A small image classifier, trained from scratch.
Model: 32-pixel images, arch repvgg, activation silu, depths [4, 9, 4].
Training: soap at rate 0.0031, 14600 steps, batches of 256, held-out accuracy 93%.
Rows from block 12, named by matrix and row number. Rows with one number belong to one channel. Each number is 128 + 24 x the weight over its row's rms, rounded and kept within 0 to 255. All counts start at 0. Numbers have three digits each.
# c3: 3x3 conv (model.blocks.12.c3.weight, 128x128x3x3), inputs 8-15, a 3x3 kernel for each
# c1: pointwise conv (model.blocks.12.c1.weight, 128x128x1x1), inputs 64-127
c3.28:121131097117128119128127126131129129136121131190130123120124120132153142100075117126094139078149164128115100116144123114118143131141154098116104131144101076102153152138106104135135125153126177163097118104154165132060
c1.28:161109138142110100116099116122096100153146132117075163117159155153129118119100122098134146160096162153132098110159110077112134107168106160157142125083145137121159137130136105164131144149119140
c3.29:097106101129144130110125113118163123094117125147138118086124129117147147122119122145072120111129102158150132140121173119147112098090155133088149153112155158166102148121104150119115101127143100142189168110160155156164
c1.29:140147118137122148131107137111134121145129135139103135112116152122107128146120141066115128078143174082124080114122118130127092144166140120154184116120122175103101122169146140121113095106145099
c3.30:134151166108095122182187142144113117109103121170129135105102147145116136100110134149162141095126134119133106110121175178131128149141129128143161118137122111098105151138129123124118125109137139071136086101088121091137
c1.30:169111115131134187110139118100141130152122106152109155097105181117083143102112134135113172148132123113099121160099154118166155118137159125091102153101135147099150104160102122150134142089119113
c3.31:115132121141130138131115092171114122162158114102140133163154153109129122113129114135129115156136156141145127085140105182143120103162127109110120103098166179198133132141133117139125098092094101149150162120141177124077
c1.31:102123096152151121068110117128185132137100115171121116114137142143132141160156117125124132078143144104121150181121101130123078086097132163101167164118110118148145138144111162123120101144127123
c3.32:103138114134138138127091128113112144097097133123155155147155133128126164175156117152159147184146124141131128131128150126143171121124124085096146133125176116153122152055095131128134156124131130120090123139116112105147
c1.32:097122110107115116115118114106159113124097095111123116165206131123109131120111092179105154115107155122131078160131113098114116174132105141150123161107129101107128111116125111128095137080125106
c3.33:174110122121166121104136127117101111124118117109148114105160157114108109118100115146112118073135142083120127162126109152116111115104153175121135121144175180160107154130117105119156134134176149138096144123128159099131
c1.33:121112114152145118126099132153131112144166146102109107114159195149133115121105094128116152182097099175132118159134124132164125136166112102119147127099141114108103164124117128140129114155113140
c3.34:100126128138120098154149128139168151195149103128100115098138104107097143107088137115096099103131110142084106148110116145130147154178152127126141146130116139154104123158130153171131125135111087088121151130125138106152
c1.34:133173143139119091077121162116105162139123109129090171108139121165125093141126168109127104108148132145156138117154109119141112118126113132066124122142085103129136124111112089081083125092136110
c3.35:148134141121116102124119112106142124154109119143135143136110147135144147117134171142146128141129130137170097114142167152120108117129150129142118111112167103101102109122107168117138118136144156127135099070181153152148
c1.35:142114137114152125073103118135111117146153158130110132097149168090143112170110110118119166116107140089145099150113153170090106074113130124137132138104102138092109093121201127122129133124094100
c3.36:124092145097151102117148121140130096128127103134105117106135138120120133116144132161146134113147138153116163160128090126111116117154140150175114123128115161140120116163156158115115089105134158118117124126124128092110
c1.36:166135124088108129155131123125137129106134089133082125131143141116075115101180108099125109171112156149103163077150150092107137136113136088137132136140109166109143102087123143090146096095128151
c3.37:151131160147116121121126111119101147158143150149129084169112102079113112123122101075124126169140150133122176113143129109135153102146143165182146169135106086087120139139118131138117164135133118135117168143147107149105
c1.37:112125078148120136156146115131111139130141111119154086100136136191160068131120147140094145147105118162125115150102152171168114157139125125133107096119093143155095148096129140136139146119124094
c3.38:103146112136165118142127170131116066126115143162137109100155157131132140155138130135135085130132124117152166163076129065122119095125139119110126119111139109117094109089162151121090072138152086181137100128144106115141
c1.38:158152114137170159113112119133132123202163136113133115114155093107146112150113143136109119129175125120134138106104157132092138121113078171129158140131140149130157129134112169090127192136143121
c3.39:119130115105100166123113111114116155100122123138166167129152130149128161164164157112098163119129095093136084116129109115177088135093129180137063153128115134129130157135132105130148093111133103118130141140127110115121
c1.39:139155124132126128107121104095149132120140164138155083102193143130142135142143144106113118102147114090122153111112108106135153137118169114087138097085101126119108104126151078084126152128129112
c3.40:115134108150087139145130139096149116147119114168122146143116116115113173125147137138138119151123110150129106109068091099117150107109140119144120142157099151135123123148122095114147135167117130134140126139129193135147
c1.40:176116126172108117088118139168127169152111075138133133111158119135104152128146111175115090138130150107107148155129130099107112127179073161157099148098137139150138099120160109144145155121111122
c3.41:103154094101131116134106074085171129131114126183138147127084127120122117115122139135151072076110127091136146142108094110124166085149130082135139137144127148152155123147108113152172152119112112135170177111127136132143
c1.41:163139118092179134132106068111149138122135123114147132128077144140130085124109169107137119099142135105108140149098089115096143151125146154129115132136108118086119113126189149163134134114090104
c3.42:123108129176146141135105088132117114137120127122128141114108105161142149119132121139111113141136141148138157143110099111118113127122121126136133099110147145113127129161158121121095067157090102110118130128105111143154
c1.42:146125153123123185112118172181165121095145140102115148153111149128121146100124124094140158097150159115139133105148148125138113110121173143100129113134124129113091132099141102109102161169171095
c3.43:122098153131087137114161139124098128151132100137134104113106103161147113118132143148144152084124140131110124154169116160065146131163138090143115096142146123103119125174164172142126151146138096140101097127122139108130
c1.43:136138151096106124090133091088126122127094092120132109116096100136122133083113135160142155120124126127103160149143162143131103126146116099157132140138202108126089145143144075131108119185139120
c3.44:111137133139153099124108142144123129155159135122173082137159138124138127116147105163082095140103105107118104133106099139120118099134109119112155115135116141161144133132189121134152133110144164113164143125106100140080
c1.44:160140148109093155092087114106091137100128166114137104148129144115133144110137128124174118118094112131096104128125167102118112144107120130124082096113059193134143127156125157127133110121100092
c3.45:141083147124133084085115101068096145095115109105101126159100119126122105141110141145095137094115123112117120141148118106129128138117099093150151131100143136120133145085126174129129118083122149139139134150132126098094
c1.45:139163124123088143087067136140158124106123093132106125082098159165121128116161131118106129104152137134180142136158117084121099149130143107143121162107119126131134085117105109104106072172122135
c3.46:135168123147134105105116103107155138102146133038121067120129128107113097084082154128102124134126111111157117144162139123152145113112164121134160131128121102143103138159138118122137152123120181109168132123148088164102
c1.46:144168087126127163139146144147122141133118159126155104113137159137171129173136120144110105138148135129163133139182149114129131163150148108114144144087135117140186093146148168116151118184143117
c3.47:101113154110154115113099120138117099127147114120139140101153124130120099131116113139152167149136144103135181160113146148147113144140144092121108110133107134093129103176161158118137149136128085143150136133128131161134
c1.47:150150096112105182146122104104115128121124134109125123124127110128137102085152081134111119116122073165105132118108114137122111117123123161136135118156131137109138113154128090133128117115133124
c3.48:151089144136143107177133145112117127158120142116111097130123139182140056117126107122157168163159106107129120122117143115143089098128084157127130138103138115175132141141113109134110112085163100130104143125151129136147
c1.48:172117099140140162121124121097116167126146135151127126112128119146132181118152118165128126110165140116146105147105130146091133098124174077118110105166122120113097108128172142120126124109133113
c3.49:135124057106098104092110131120119125125131112088106131172149120143142105142109128161130103135142140113120141135144168141147106070132146110123135131119120127154127110135155123122179152118092121144127104092108097109119
c1.49:136115114123108157151154119119113126120114078160119095109098080119110152086123138105142123101114090132149142189145121100125104174116132145159129139152118104161132120143157137113121103125163169
c3.50:096139120106119198162163180137147151108109116138171147106157138167121172136156157149140112138115129131125165110150128110147147136122131106171092124140125127125155127116164113131116132100093120097121180156041084110127
c1.50:139112088158117145123173149111120124172136123108085125111123122137122168138118106150110137155131118133137101091098118112121098124143113124158103159093130101141116092112132113079158170120097145
c3.51:112106111162121155146152140133105132129117115116128150141110133120102132184154122078102131140138131156116118163133119108120102137136141112130085123127108129161123132156110119138158149147093127124120137128097130091139
c1.51:133088145166130114103135068146124142117100079158124117124140067124148132062121117137135108146157131132122107152123149127124091120090132136142150143126111087087123146149160158113115097132089112
c3.52:110159112190140139127115118102098075066134151133123101145136115079111117173149137151107128114158088114156112128125119178147126098127149151140106150097116103118119175178137095116156117113127136109092117115104140147140
c1.52:134150129128152140121121122104113148153041155124144153150121132120119132153119179147141129142093132128094115083092146071136099143102153101123156157116106132120114156140115121106150120115084132
c3.53:148088095137147129136149093095133114124104120138155136166163129152097117171180126102116132136114131123107134145110117104128100093112124103072117113099154149198084144157139129134152128119142116159096082136096139114142
c1.53:131123164136109098131132129106124114139112118099171138114159122123078123149146128160097137119138092131102094121143156114140120099108147122081121175122087117100121121165130087080127121122101134
c3.54:152158089123156113120104120126083127133135116150154143114135127146125154120128137164127099138146154098108071113122136123085130115132122112121062126112138160160159089103125108118103150128159140134106144126166110116125
c1.54:107105104121122146138153137133113124122111080126095126121136118108154117141151105107101166100146140141069123134121109120150113180147114113105096112129088118091087133113128130132124123119121115
c3.55:140100120113127116135149140137140153154109151158171137153141099163167158145148104156108066115112118174134080135151134157126155100148109126110066092098165131188113151134129086156111060107122119105115140099108123149122
c1.55:114138154165149128099138176155109130132101114131117107081092131125087088112120098145082119102136110138101132153197132120136130142125096124154120118121132133100127105136153103098154111097129137
c3.56:111143088110110143116129167112116144134126118125123122140089139109109123117131128173168162160138138107108106100121131118128121168133119093111171122151132134135119140140164107148152101120120143140143146156194112178129
c1.56:135099131106148164143136151094135141114124156106125129139127111129113093102131133106120143141101090140199131102102135126118177099147127144147128147070154134150140130108120145116109098071083147
c3.57:122137112140118072104142083138161127123145153109116105145110165125088119119130106120084108091120140158129144144159128157143113132096105119115160178146121155097148149109135137142148192143120108136124159164145123107085
c1.57:125160148143119117155137121179158155173154120140174105145115148129112102100157104137113121082116104158105141122111150136144118099129153135095130129124119107118121114109125123159118100146151123
c3.58:166137095144106104146113117101100155136100115146135120129119155081136151091103157081102149124122100122099094176154142144177127159132158099113119132095147130138102118144138124150144129143135112130135178132102114180135
c1.58:123145145099125096190123120093193109136148117091119156143104141119122153152103121138116167178098130101103101154110158120101118117119086120143087130146099115116112100120141115116117134101097110
c3.59:135140120127133120097156108118096108104135093109096078084153105162143140135121108102116156167118135121126153125113138174105132111121121151093123085156127072158122131125114086129131135170175122105117114139113128132164
c1.59:118157104127145169145100151102091118115108156136129157128115141119094136103091176132155111115105126152071124118073113143098116165122122105172143102105129112170118143109122186143129106102118139
c3.60:119139108104175127122131120162087055129123122136157127141147134105099174119118154129112121101138173134129164178159113123143188147125139098086143102114089149149113106156131122133121120157091117099116134115142112123159
c1.60:111133148112114140092146120127137091089151135142090138138143170113102117166169120138137084107108157121135115134132121178175140126130112113128147159107132123101127198152139147090108131133134080
c3.61:142132136167105116128104102100104085128149102120102097165125142133147102104106117151127065136151113134108089123103119116118130134147119124138146108159157139131105098132171130087156137178109156143077177105133143117102
c1.61:148132109144128116120175149165128077129131110112145102161108119132116115171119084153141076101176119133151117131091126117148118177112130102125132125091105124132116136148118103106129082122123112
c3.62:131133135084100125135139122165134114149133118118118147163135125100140116156138121136124108138101127150139138114141146113175139177149139149121089122133173101173140147139096148155128084121126185143083125122137171164159
c1.62:091103114109094091125139126132126141131136138121117128164142073105133082119137155118136103135121124070110145117135108120106101149071128125167128134159090156117092148150124164114091091142097091
c3.63:103127168123129097126105130129088132118152125152093119141134111149144141113131146121148171108099132136172141112155145128098133140120170131148129150097148110142151141153121135085129124092135144134120134106117154181154
c1.63:125163127131115144145105097073111104199181155114179080118126146131119140176138155120118092107133128148110148134108109131147117149151126150152075084189122101135135128144137126140065107139136096
c3.64:140117114110158145117118101089092121124135118138119134119109132093127130085103123114097137115138103093115109090147128127136143139123116120165119138107093094181100151146152136140136109136117152135162158104151155180124
c1.64:071150122087179130113115096117137126111105139083110169147147158163114127097153131123168092122129124087160083139111086130114125096166120123126147155149119166159119139151138135115155137127106105
c3.65:147155128106141098135137142174111135131131134139165142104113189124095136163147135129116102107167108109125135126138129146124089107118153146110115119118113193132130115149132130130119170151124140103126114115168158158105
c1.65:115105099114169130151071127115162128145121125132090098110122107156128090144138141122139125092142153173126100158123088096105093149106167133119122093120135168137097136129138127069095133140118143
c3.66:155142120103155119132159156106122147123099131146149117120084096125137131150105108135121115122118147152154103096147131077145122137133158181157128141103121087136141111119142076137144102127072109097112132154143138159146
c1.66:120147106128114125172100123099123170120105120133145178092105143131164149137201106148110109152121099135135128093148128095130116101120161138142132143123087093139129163116130118136131138142150111
c3.67:134150158124130144118091095095094147107121105178137087140178097125151120120108115161096111150125138103118122132115188105113137123132095098143143148128135124168156120136102144129114119074145132158114130132153096160170
c1.67:136136131059140127160116102129107123124173148099101137114145148146111096093130107120149114121090176159115116103111173107112074096151119116125136104109144156100140164157125119111151141146092076
c3.68:164134138128149130141118102142123144164146089115141119102116106150150066164075160123122123112139098129111140109122121160123134114115131140084173200128149115096119089100132124111140089133111121137115123140098121141133
c1.68:129120123120063105099125116122159156135153128153116099128151078139153156130126136066122112160104114113110126115145177124138166128142085104124129129163113123152130146130101095106144114108124135
c3.69:117153116088115164169148110190139126177138143099112173110114102091130154112148143123147137130161138124053097144133105158129125118106154125099115101140103141101129091153152129155129157179136125100142128141092101132126
c1.69:114102164114130064139126085116144173132150116120134077118126128108130109148092133101139155098146134116087135131099118126161067089115086124134144153152099170147133119110140114125127120124100170
c3.70:126140166142113095139101147090113116151129142101130113109127144098187130127118126132130158153127118108110110114130149131101096115143116120119083136096145115106066105135144127126122099107118111087175105105162128125135
c1.70:111105175111118179076153135086127090106151132130117103169110119120122153125135138111133113103150120082152146114082119129142126151117148140127106135154093130144106150154108136107085112130124122
c3.71:106116091134107131146114130156130091111123141116099095122158105159165156144099127069132105113155066160137127111132123156082086157125134106113110071128118119135120132153170125163132114113080121145115122115127160129150
c1.71:144149140146084148162110147149116137118144110141086105112145123140127106180104138136107187090141137126145129175158116153121105119122119118104155103106103136112093162132133107104146134130100116
c3.72:124132124117140115126168157149149134152082137133126107137152127154134122147101152089108128090099121120084122142124131124136112160149105125119145108146159148095105062110140122164116095106147151133131120113133172103172
c1.72:116096145176146125145105025174102111179132093197116130117135135123168150129125120190105109134148161143152114158124137139151154138124113139151123140115129134128117161121081157142132126082131115
c3.73:111085160099149145086117109187166122157154119140149116123118116136136120105115115150111118148136116111072109108090133130162159149141113135117144146099124121120099127074089102157143102087083165177141141124185138109105
c1.73:126144141093115106124159118052121161132145102086146123109163159129142115081136103163113128129105137145158157112158108137107135120113152105106129127127111115182141123118132104131131146117119091
c3.74:148129122126139139125133124160153164065113127115102120138140135128087133124171131112131144119115133152127148123106102138132129143144121149128136164151164138132103143158152110135141156150113121099103121132156105155133
c1.74:122110116106108158091152089111115142133125079138146126100117113103139122083193151133126119100108112080154102108095135120139133123119113112131113110138076136130143145140110116098117104142129140
c3.75:143117122117121109143135100112116140094126111160119128109116080102141102089121140093108131122143197123124132116135141157136137146132139115114149102126141134129130150130099119126115110103131172144089124132081187111120
c1.75:160089151137103095138136136082150123137143082119109114132168126110127105107112099144121112160072134082097108108148202108102157124142125136117163122094106127151114148132120131106120127122099082
c3.76:136123151134119113105102120167157135156128138188159170112125072157121126147141128140103152105130147122115123159168124112125150110069092133107070069158126114109104108152158127134135150116127140120156150121128162105152
c1.76:110130102124115106126153087095093130092135142150114139148124130173124132111144141118102134099104122116124124173110147126084109093122121164096155106148109131191130117155112120094071113097165129
c3.77:115120091111144113110105061110138138125123115145142182134131108129130108144155132146114149147098109105149144142143157101105146115154136154083132138118116097135100164118123132123169141142123149194112146160151129126113
c1.77:091137107137114148121122083109130157178105108111177074122165128154109105120135151098141091144145153080110143146140132128146148116149145149139132150143149118130123139131132145148132129078130128
c3.78:140161164155158160124086160087109121102102112118118149140113154122162121134116148119121107138126132163129149074137153107117149178132110105121130098142129128111123134154113133107147104159142163093116135139100131111128
c1.78:095093120126102090158082114129122102149090075125139174117127108127126119091116159105123081148152095093088115087085147170164118115125133132153176134144094152166150124128100159147129113116164115
c3.79:127103140136131142151142146128141144124116134113133143112160125143132096124156104070062114136114128119114146113097108110126130116107093154177122108106132162176139088108148144163146137099125141126133112120101169113108
c1.79:124111139135113146149123154161110144096148117059131170146140143136139150120138103155160107157169124146123153135117140172160148121146129124171157130150106173133131089101166159107135145133114108
c3.80:110110115148110103145124158104117152127137114144139115114106112100137154121149118121078120095121151114145141107112115109118117145101147199116092110138109096106135144128147140158121095131126141144134089102139149107126
c1.80:103106154138097121128114090109139092115122100154042154131097140094138135132130124161113115163095089130103150098085176162104155126162140157126141154130113155151127183111116124135131131130157114
c3.81:119144131126126096114126135090131099140105169159141155102091136091146184139144118100159174137110154134160162151086125129121118131107107090147117132182131137089137104116119146127150113146128150179101128078109139141179
c1.81:143163146145140130147132144117190138141115151117144116183134106196124156118153089115123145125142117128151091135146115169111133156138133123110090130157109113156123098146123181120110156145105159
c3.82:102096162106103147119143135107092136099095102145144167129137184145152148109141134172137101172138117119163141093100092105119118124155115120105097085159140130101126112086130131120134100125134182095103098136161145159126
c1.82:158109124146118133128125083105158129128102111141115119116157099220087142155133109106135121094109099129112096109105130109113115127138109131127119126124159143080139161111127145097095098151088153
c3.83:118121098142140149133111127123134151100129133096110095126145087136109158146168147148138157127146153110136145102149199102148109141124136139143120125112153123141115138150125157137136141153136115123100160114109144111193
c1.83:135083125116145100130093150128116128146134119157119106136064137107101148119118097119154135099115060110120095101142136100125110143140133143115155111128106126138174084128132152095140155169119114
c3.84:099143099123132115129134132131103133141125102130134066161152137153131143108113092123123132117140145146138121088119111096103116149152106138137086114119166108113121147108149121113131120135160133145134139123126087142118
c1.84:153111143139147119107084150146111125150118130112096135131137072155083143118114127124116146122191143152104160135129093106131152111134115142118121122114166094121111098151104112101140143124098139
c3.85:142140143112122093128138163117116179121134144121103105146186156142150123165152085115147139151131123154143145118154131145138124099118097206183142113097084131101155123101109169146115109136148144128142095144138173127122
c1.85:088110123136105121123088137129049161111086142119142107134133135129150099090122157095146133115166145139145123106098132109124136140147145133159107121163087147134128139084116109087146097088106102
c3.86:110142205113125144159122136107146149131117148109174140124182138089140169151141132148174109149125120137142165155142111162122134098133110179158076141125147136138091149155113131137120130083127148133116152127076109123131
c1.86:143125115105116140148155123170158091141140145125113140135146097152119136136131105142088152128133135125138142085129150127159162148191151114118124118097159090122136152096125102100113131151104132
c3.87:149105144140070166167169147092111109148123148138110142161137052165144139101083137118157122151157149117116133128115178107123173166148130127135149156139165100162153123098088112120143135148133106106113144130112118165151
c1.87:133117138111143116125094111117153096168142132144125107125131139152077095157134125149148111091120114117115114145130119125094065132169122129099125123100151090160100101142100155130135131118135133
c3.88:114169160118110113094126148121133081123166093122123108140131156123146117142136124118105147160136161123145142171155130147173154142110122108131134170157087136118139110127146111151106125119123143115086132143138140098155
c1.88:157148110155114130107180089121147141158092136121134131118131118126143091082100163111081127088169109121140158114105130117115113146094140144106133163152151112119127146169102154105146128087104077
c3.89:126153161141133120080100058137136152104150100097103095106098137124112117118146105132135080131122121137111121130130123158152138115096146126136151092126127108122121123141113108142108103110106096106082160114108128142108
c1.89:079153147133091126160104147099134162115158142084110078106115116123074103121096172136125135105124119112129101168093140137142123094117157125110141134144122154132168163121169110123148121090152100
c3.90:132118139142122104102122125104173140148122100079158169154164116164114105168159123116099146116114162170187140152106122178129131129150163149140124116141119124130126125091150097122130139131140151122118144130126128146103
c1.90:121115111118083130113077127149118135109127157164125114138145151179117127136124072142125110155146112122162119142122077131131112135100078145115097085134133116125127133146154123079143120135147110
c3.91:180134163127117129123142135147147122160113114128138097136097113141093119142099142121119133112102079091106100079103111136115098153123127120108110112126185117146136146102110136154120119126121166155145093111118130146157
c1.91:161132119123125128094109131076133149124108094154120107079170129108068146135087133115138106095151142142091133109093103119100119144090149128103110102136099200083152111086104130129123090110124129
c3.92:175120152110102142138134137135094160165127193145120136110163133131158128109131091127131107141123079095135114091117144090139153121132097127104121144127133133152150139115098097173137085122094139147129096092114146132127
c1.92:125121155124182153112132176135176138129114122116133112117133111122152151154109121087084136120159154114133153109116128100108143120147119164171124150110151113155103146091090142109159135109122107
c3.93:140111112123140128104110151136156098106122132155149130120148159188126108110147110137151161150114129112135131145176134132112129143176174084125109110132124108110122149122097130098129120155140120086139107113122092171141
c1.93:142137107169162094136138136133114162094102126102112126174153135109173150118116147125127049134106139177125134149150142151131121140167139139112116167147191110132133100192107125160111100141172127
c3.94:105111145121130131117077139115111109144128125146129071100130107086098073093076095153124161097122099091189112114104097128120107136121144147153125191121069153102123133089137139122175127139127119130104103142103132114092
c1.94:094142144115116124122130152145139130146121195158151151138091123135158077149113143132114127063125179160126103126101142138201114102170086111152125106125119159146163107119109110117144134127098129
c3.95:086104129108123144135090124130101082119129145123147154116158135160093136126169140153150128140143077139127158118129113120112135139134132080138151098125150076116141135146110119135101134107118177192129126155179081115152
c1.95:141088135123125145091097129149127132138129124108086112117099093139146136117043161122092151114121129154100110107093099139123172150093118116167140164098142131177140134159161132100126146130157082
c3.96:089139146121095132145107129067147081148132128132136114121129154124112092121130125123169184158124125133093117101099150115108116114148109137151109085143165124186158111117143136130131153136129138152133103113140159136114
c1.96:106154115162115136128114143133120160139127119124075130140143165119115166166149134135134157144097081138116148095136126107173119138125139149141143117125133147125168100119147120098150184103104121
c3.97:145123114170155162152106154132141118141126130125128142079137123129125153126128132116080158123117149101143148081172143124117133107089150100106120142151134131135132162106110088115125121130150107120149138131132176174093
c1.97:115108130118131116108145104177094129133132100114097124086123186117100123160089173115151137142117125102085110127110147132102118133125156086084100134110148098107124138143122157144144107128129112
c3.98:118106098124119084136094169094076141076123109160136135159096113122146144123152129148117126126108161112150157103121125132120110133145171119124093092131124151142130136125141137140137107164131133115144172124122179126153
c1.98:113144133116135131152085105151116112109120151137107147157100170123109118140110129154159144123040153129134140103118171122084085117142134125113122152120128161147100156109092131105126136063142142
c3.99:117125117139115143142128116105104136146108126113149128154121163158124137128094115144168144164096154121140149130072120128122164103087126152171153119116095126159116100108134109151129107103111093149130143162130103119150
c1.99:150125144094110152121105139143112131117121168118172078138101126132129137162137127167178156116119145128173091146133163140130116104131165120163121121122119103107161107093141147146144148161122079
c3.100:119133120100111126117120134136169096136098139174176136104140112106130125115128129123100125138111117072114080120120110085150183112118148138129179131129135136142140107093122140138106104149164138162123118121119138111166
c1.100:130155101118152151143146108174104138088139136127089090159138110154126154113108072125122158092094141135080127068089139148130138133124132127176155128104126119110131118148128123092146117109124075
c3.101:123101136102108105101161141121109088129116115152136122122099127114137125151092135147153151119122130157207163088139111155103107087122148079108089094131125099154155112145127135122119106117149113151136151098150090149140
c1.101:126142106149160128118124143192140127127124126124155130137116114107153103128150095134118136107189178089115136143062121204127114115093104117136135131137125133116090107138143119125146134094117130
c3.102:146117131123146114110110116149137116099125117105116150085123154093145123115120122108152112102129149137097144108048101138129062162103085066099117103132120091085126114122130138111121167143127136109174134131127088107132
c1.102:133181109140175135104119123131130118164107118153153145133160114103148145113128139096135131147130157113140115146135087123121124100155119136100146150111145103134128159135115125129076141160123117
c3.103:126141181084117106128138103114125139138106145137157150087138159074130137122154143130153080132123118143075111104139106141130108121073151139177126104122174116105090149182131117143132126102101095141128134144119134116120
c1.103:141132131101114122124117144132123108089132111162127126122117194121119123081145115109151097150114163132120192143144148087163128153149081133177108146080112119101161117143145118100104100138141145
c3.104:089109099151113139128149114075116148123155137074133108142120126121168128105141120141114150135103110088139101143138144160123135107175154117119123102093178126121143127118165113116143134111123145115128095157133097111101
c1.104:142123119127127094128093112085145161139131159144143107120142149164174144077139077131127109072139151164174102116119140092102146166143145096104124173176112128097116107148119105125120107096129107
c3.105:173162149130083124127134147154142138151134157157110168115122078138156151106130160119108110132123126072125114101091141129119093084137105137106133146087121159109181120103104123114107143095159151118181142098153192159160
c1.105:143139132127105122120104150160162086143120167173103124135164156137148125128129123135172127154141149108132117186153113104180099117150126168155132100113102144146130109170101127102133127104134104
c3.106:151131107109136193120119090136138111087116125154133109131133140132147106143095103130130154143121156120120131130080140108128146115160145116159184125118121110140106143137071158117144145162152118100110118132142176130122
c1.106:150105081096175095137093138139126118142147130134156129152126099100147110117111121112148116085088117124165138100102119147111131140125123136128121117101120089119135093135122115079107107155145150
c3.107:116093159091123104077123129124139134094143158109092115154121116122117117100096126113101135116132165147110090118159122134085142141120088108133135173102188182169126108135151126118112081154136091103116093133098129133130
c1.107:160129141141151088148117107141153126150109137148156118108190120122136123121106127150088118102124088146114156134096111144146161109058140126175167104121142136095133110105119158137149093133147110
c3.108:132130099106126130141175151121102105134109127184170133098140138131119115116107114159123111121138100182100127106138124090119138142120141134135100144132159129133112105137152087116125132142121167142130068131143142151113
c1.108:132198141122118080128097079093115115150136174126111128129134111150149123119160123092120090127130170154147134120140144145105143136080079100139116096105106148139124114130125093121170157134125114
c3.109:138105115098105147124111114131128088168124117139146156136129147105143140137108168107107134103107117097127172094125121142130154137164161114110084096150162109145116156063115124112131099142137128137117138124166128127125
c1.109:185102126115136106105125115119125113128124143124152087177123176115138103203121119125135137105115125135135134097113160114100098117111092093132128131095105136149130153171137116092114152101104174
c3.110:123123122105114088112162121126132143129133117124127148091125106128114157160129119138147157130142117144111117142096139152152114151104098144179071133116095172103202105102134117164150080093131124134099162118114149098174
c1.110:072167138120144148111142123138143156114113110137125112132166127106143135162118092146128163143142124109151127133147143128142126149151164086104150105121123092114128134115120144139180165158112133
c3.111:136151118124106136121131178124111132127129110173114114160096108112141138124138145135154168115125086095132144118082112127154133115100122144123122088125098122130108092097129096160135118084132155145132185135123085139126
c1.111:111109118122164111116123112113151126128136103113123132103103124102143133140199159151151067146107136118153135098097148108187121127141133177150120116128165111108089142086115100135119132143150137
c3.112:135118136092121120145115159181122139161136130151134157119090146168114134179115160119141154167123121126120104121125127174114116121155135079088099108128109109159115131146112127119147110104117094130140113097119078110074
c1.112:148113158098124126135106133129186112110118131124100120114106146100116145119124140113104181133151134099184103148103096119172189134150127119114093106108135101121104099168125145115121128138162123
c3.113:151136114116109149135134143148133099150103124180098117115128145114151136116117136146144137149121119096139132142137130120113135125137139111111135152144160128132131088112095113140148142137124142153134113122120134114120
c1.113:153122131064140166097109137118137130126149127131141117123094131139069146122189104139146155147126136132108125100142170125099155146145134127101147095110111094156145133080081114122163130150136132
c3.114:145133137114093150118123169132084126126140128136151130136082107100099107140166114121111151151144123100108150097113138125129113150154101152123090108155113098128096178175203131136180126095130118109122132107108108134132
c1.114:094145086122135091163116116159090099084098083145122100125137135084119129141143121106158187110127125111120096119100085110117163146135116157123163105133072113113105123124116113088092111139130097
c3.115:134187139178113098155131123128169115123094125128145089201130132169151114108140156160126146123105148161132128137152140133114137102154127163097167070150113145150151124111138132123089126152117123090084084131135141059132
c1.115:151103086143164130126136097105138135136136138164180141123114131134156083085115138119110132140110120139111109124108140143119116091137141125141132123114131033132110143143108094113170111097153106
c3.116:156160136152152143130128165106131130115120116115084105129107127100123107109162161116108131128147122143138138089092136147118144117097152063146158090149155143152144098129124135140117170150121137153183148134159116148175
c1.116:098156103111091124152147119127129159128119153110102148131132082081133141100090129138181125130150131116137138098139132133148130144133173115129117099135130073096107089126135122131079105114080154
c3.117:099066083099105102160087133108114144117105123089123131084110114155141152154127147129134104123114131106141129089099113120105149118167093125117174111130101077109096172123144178146147125123100156139161137157133108115134
c1.117:135129119097131117102170120153094137151103112141109111110139107167138134102138110109118149077146166176073162103142129149134131108134147101131127139136125115112067127164161140153134155173100111
c3.118:091146157118127148104136150126123132143131138120109135088091084110132104119125140103132141136137145126106127164166115109069155158146161131108114132148129127120147114106118118156070113116110143155183142092152146151177
c1.118:118114125127120118140091167079162150130124110147125173100171162151137121137166138138148129130111169123099107120124138125108137121114129139156138113163110147144155058139090108121120109137202128
c3.119:123104120119146100131150122143109117099147125099107151119136073131135133156094154121154114115137108180138133118116163093148134149087135098145130116146149115122124100127144098129105111100122144129117129132085096145174
c1.119:135081155147134147142117116119132173101089142128115142060103168123134139125120132192116148097122121123175104104119151120144148111099078121137114132140160078141128150112116118145119151137173086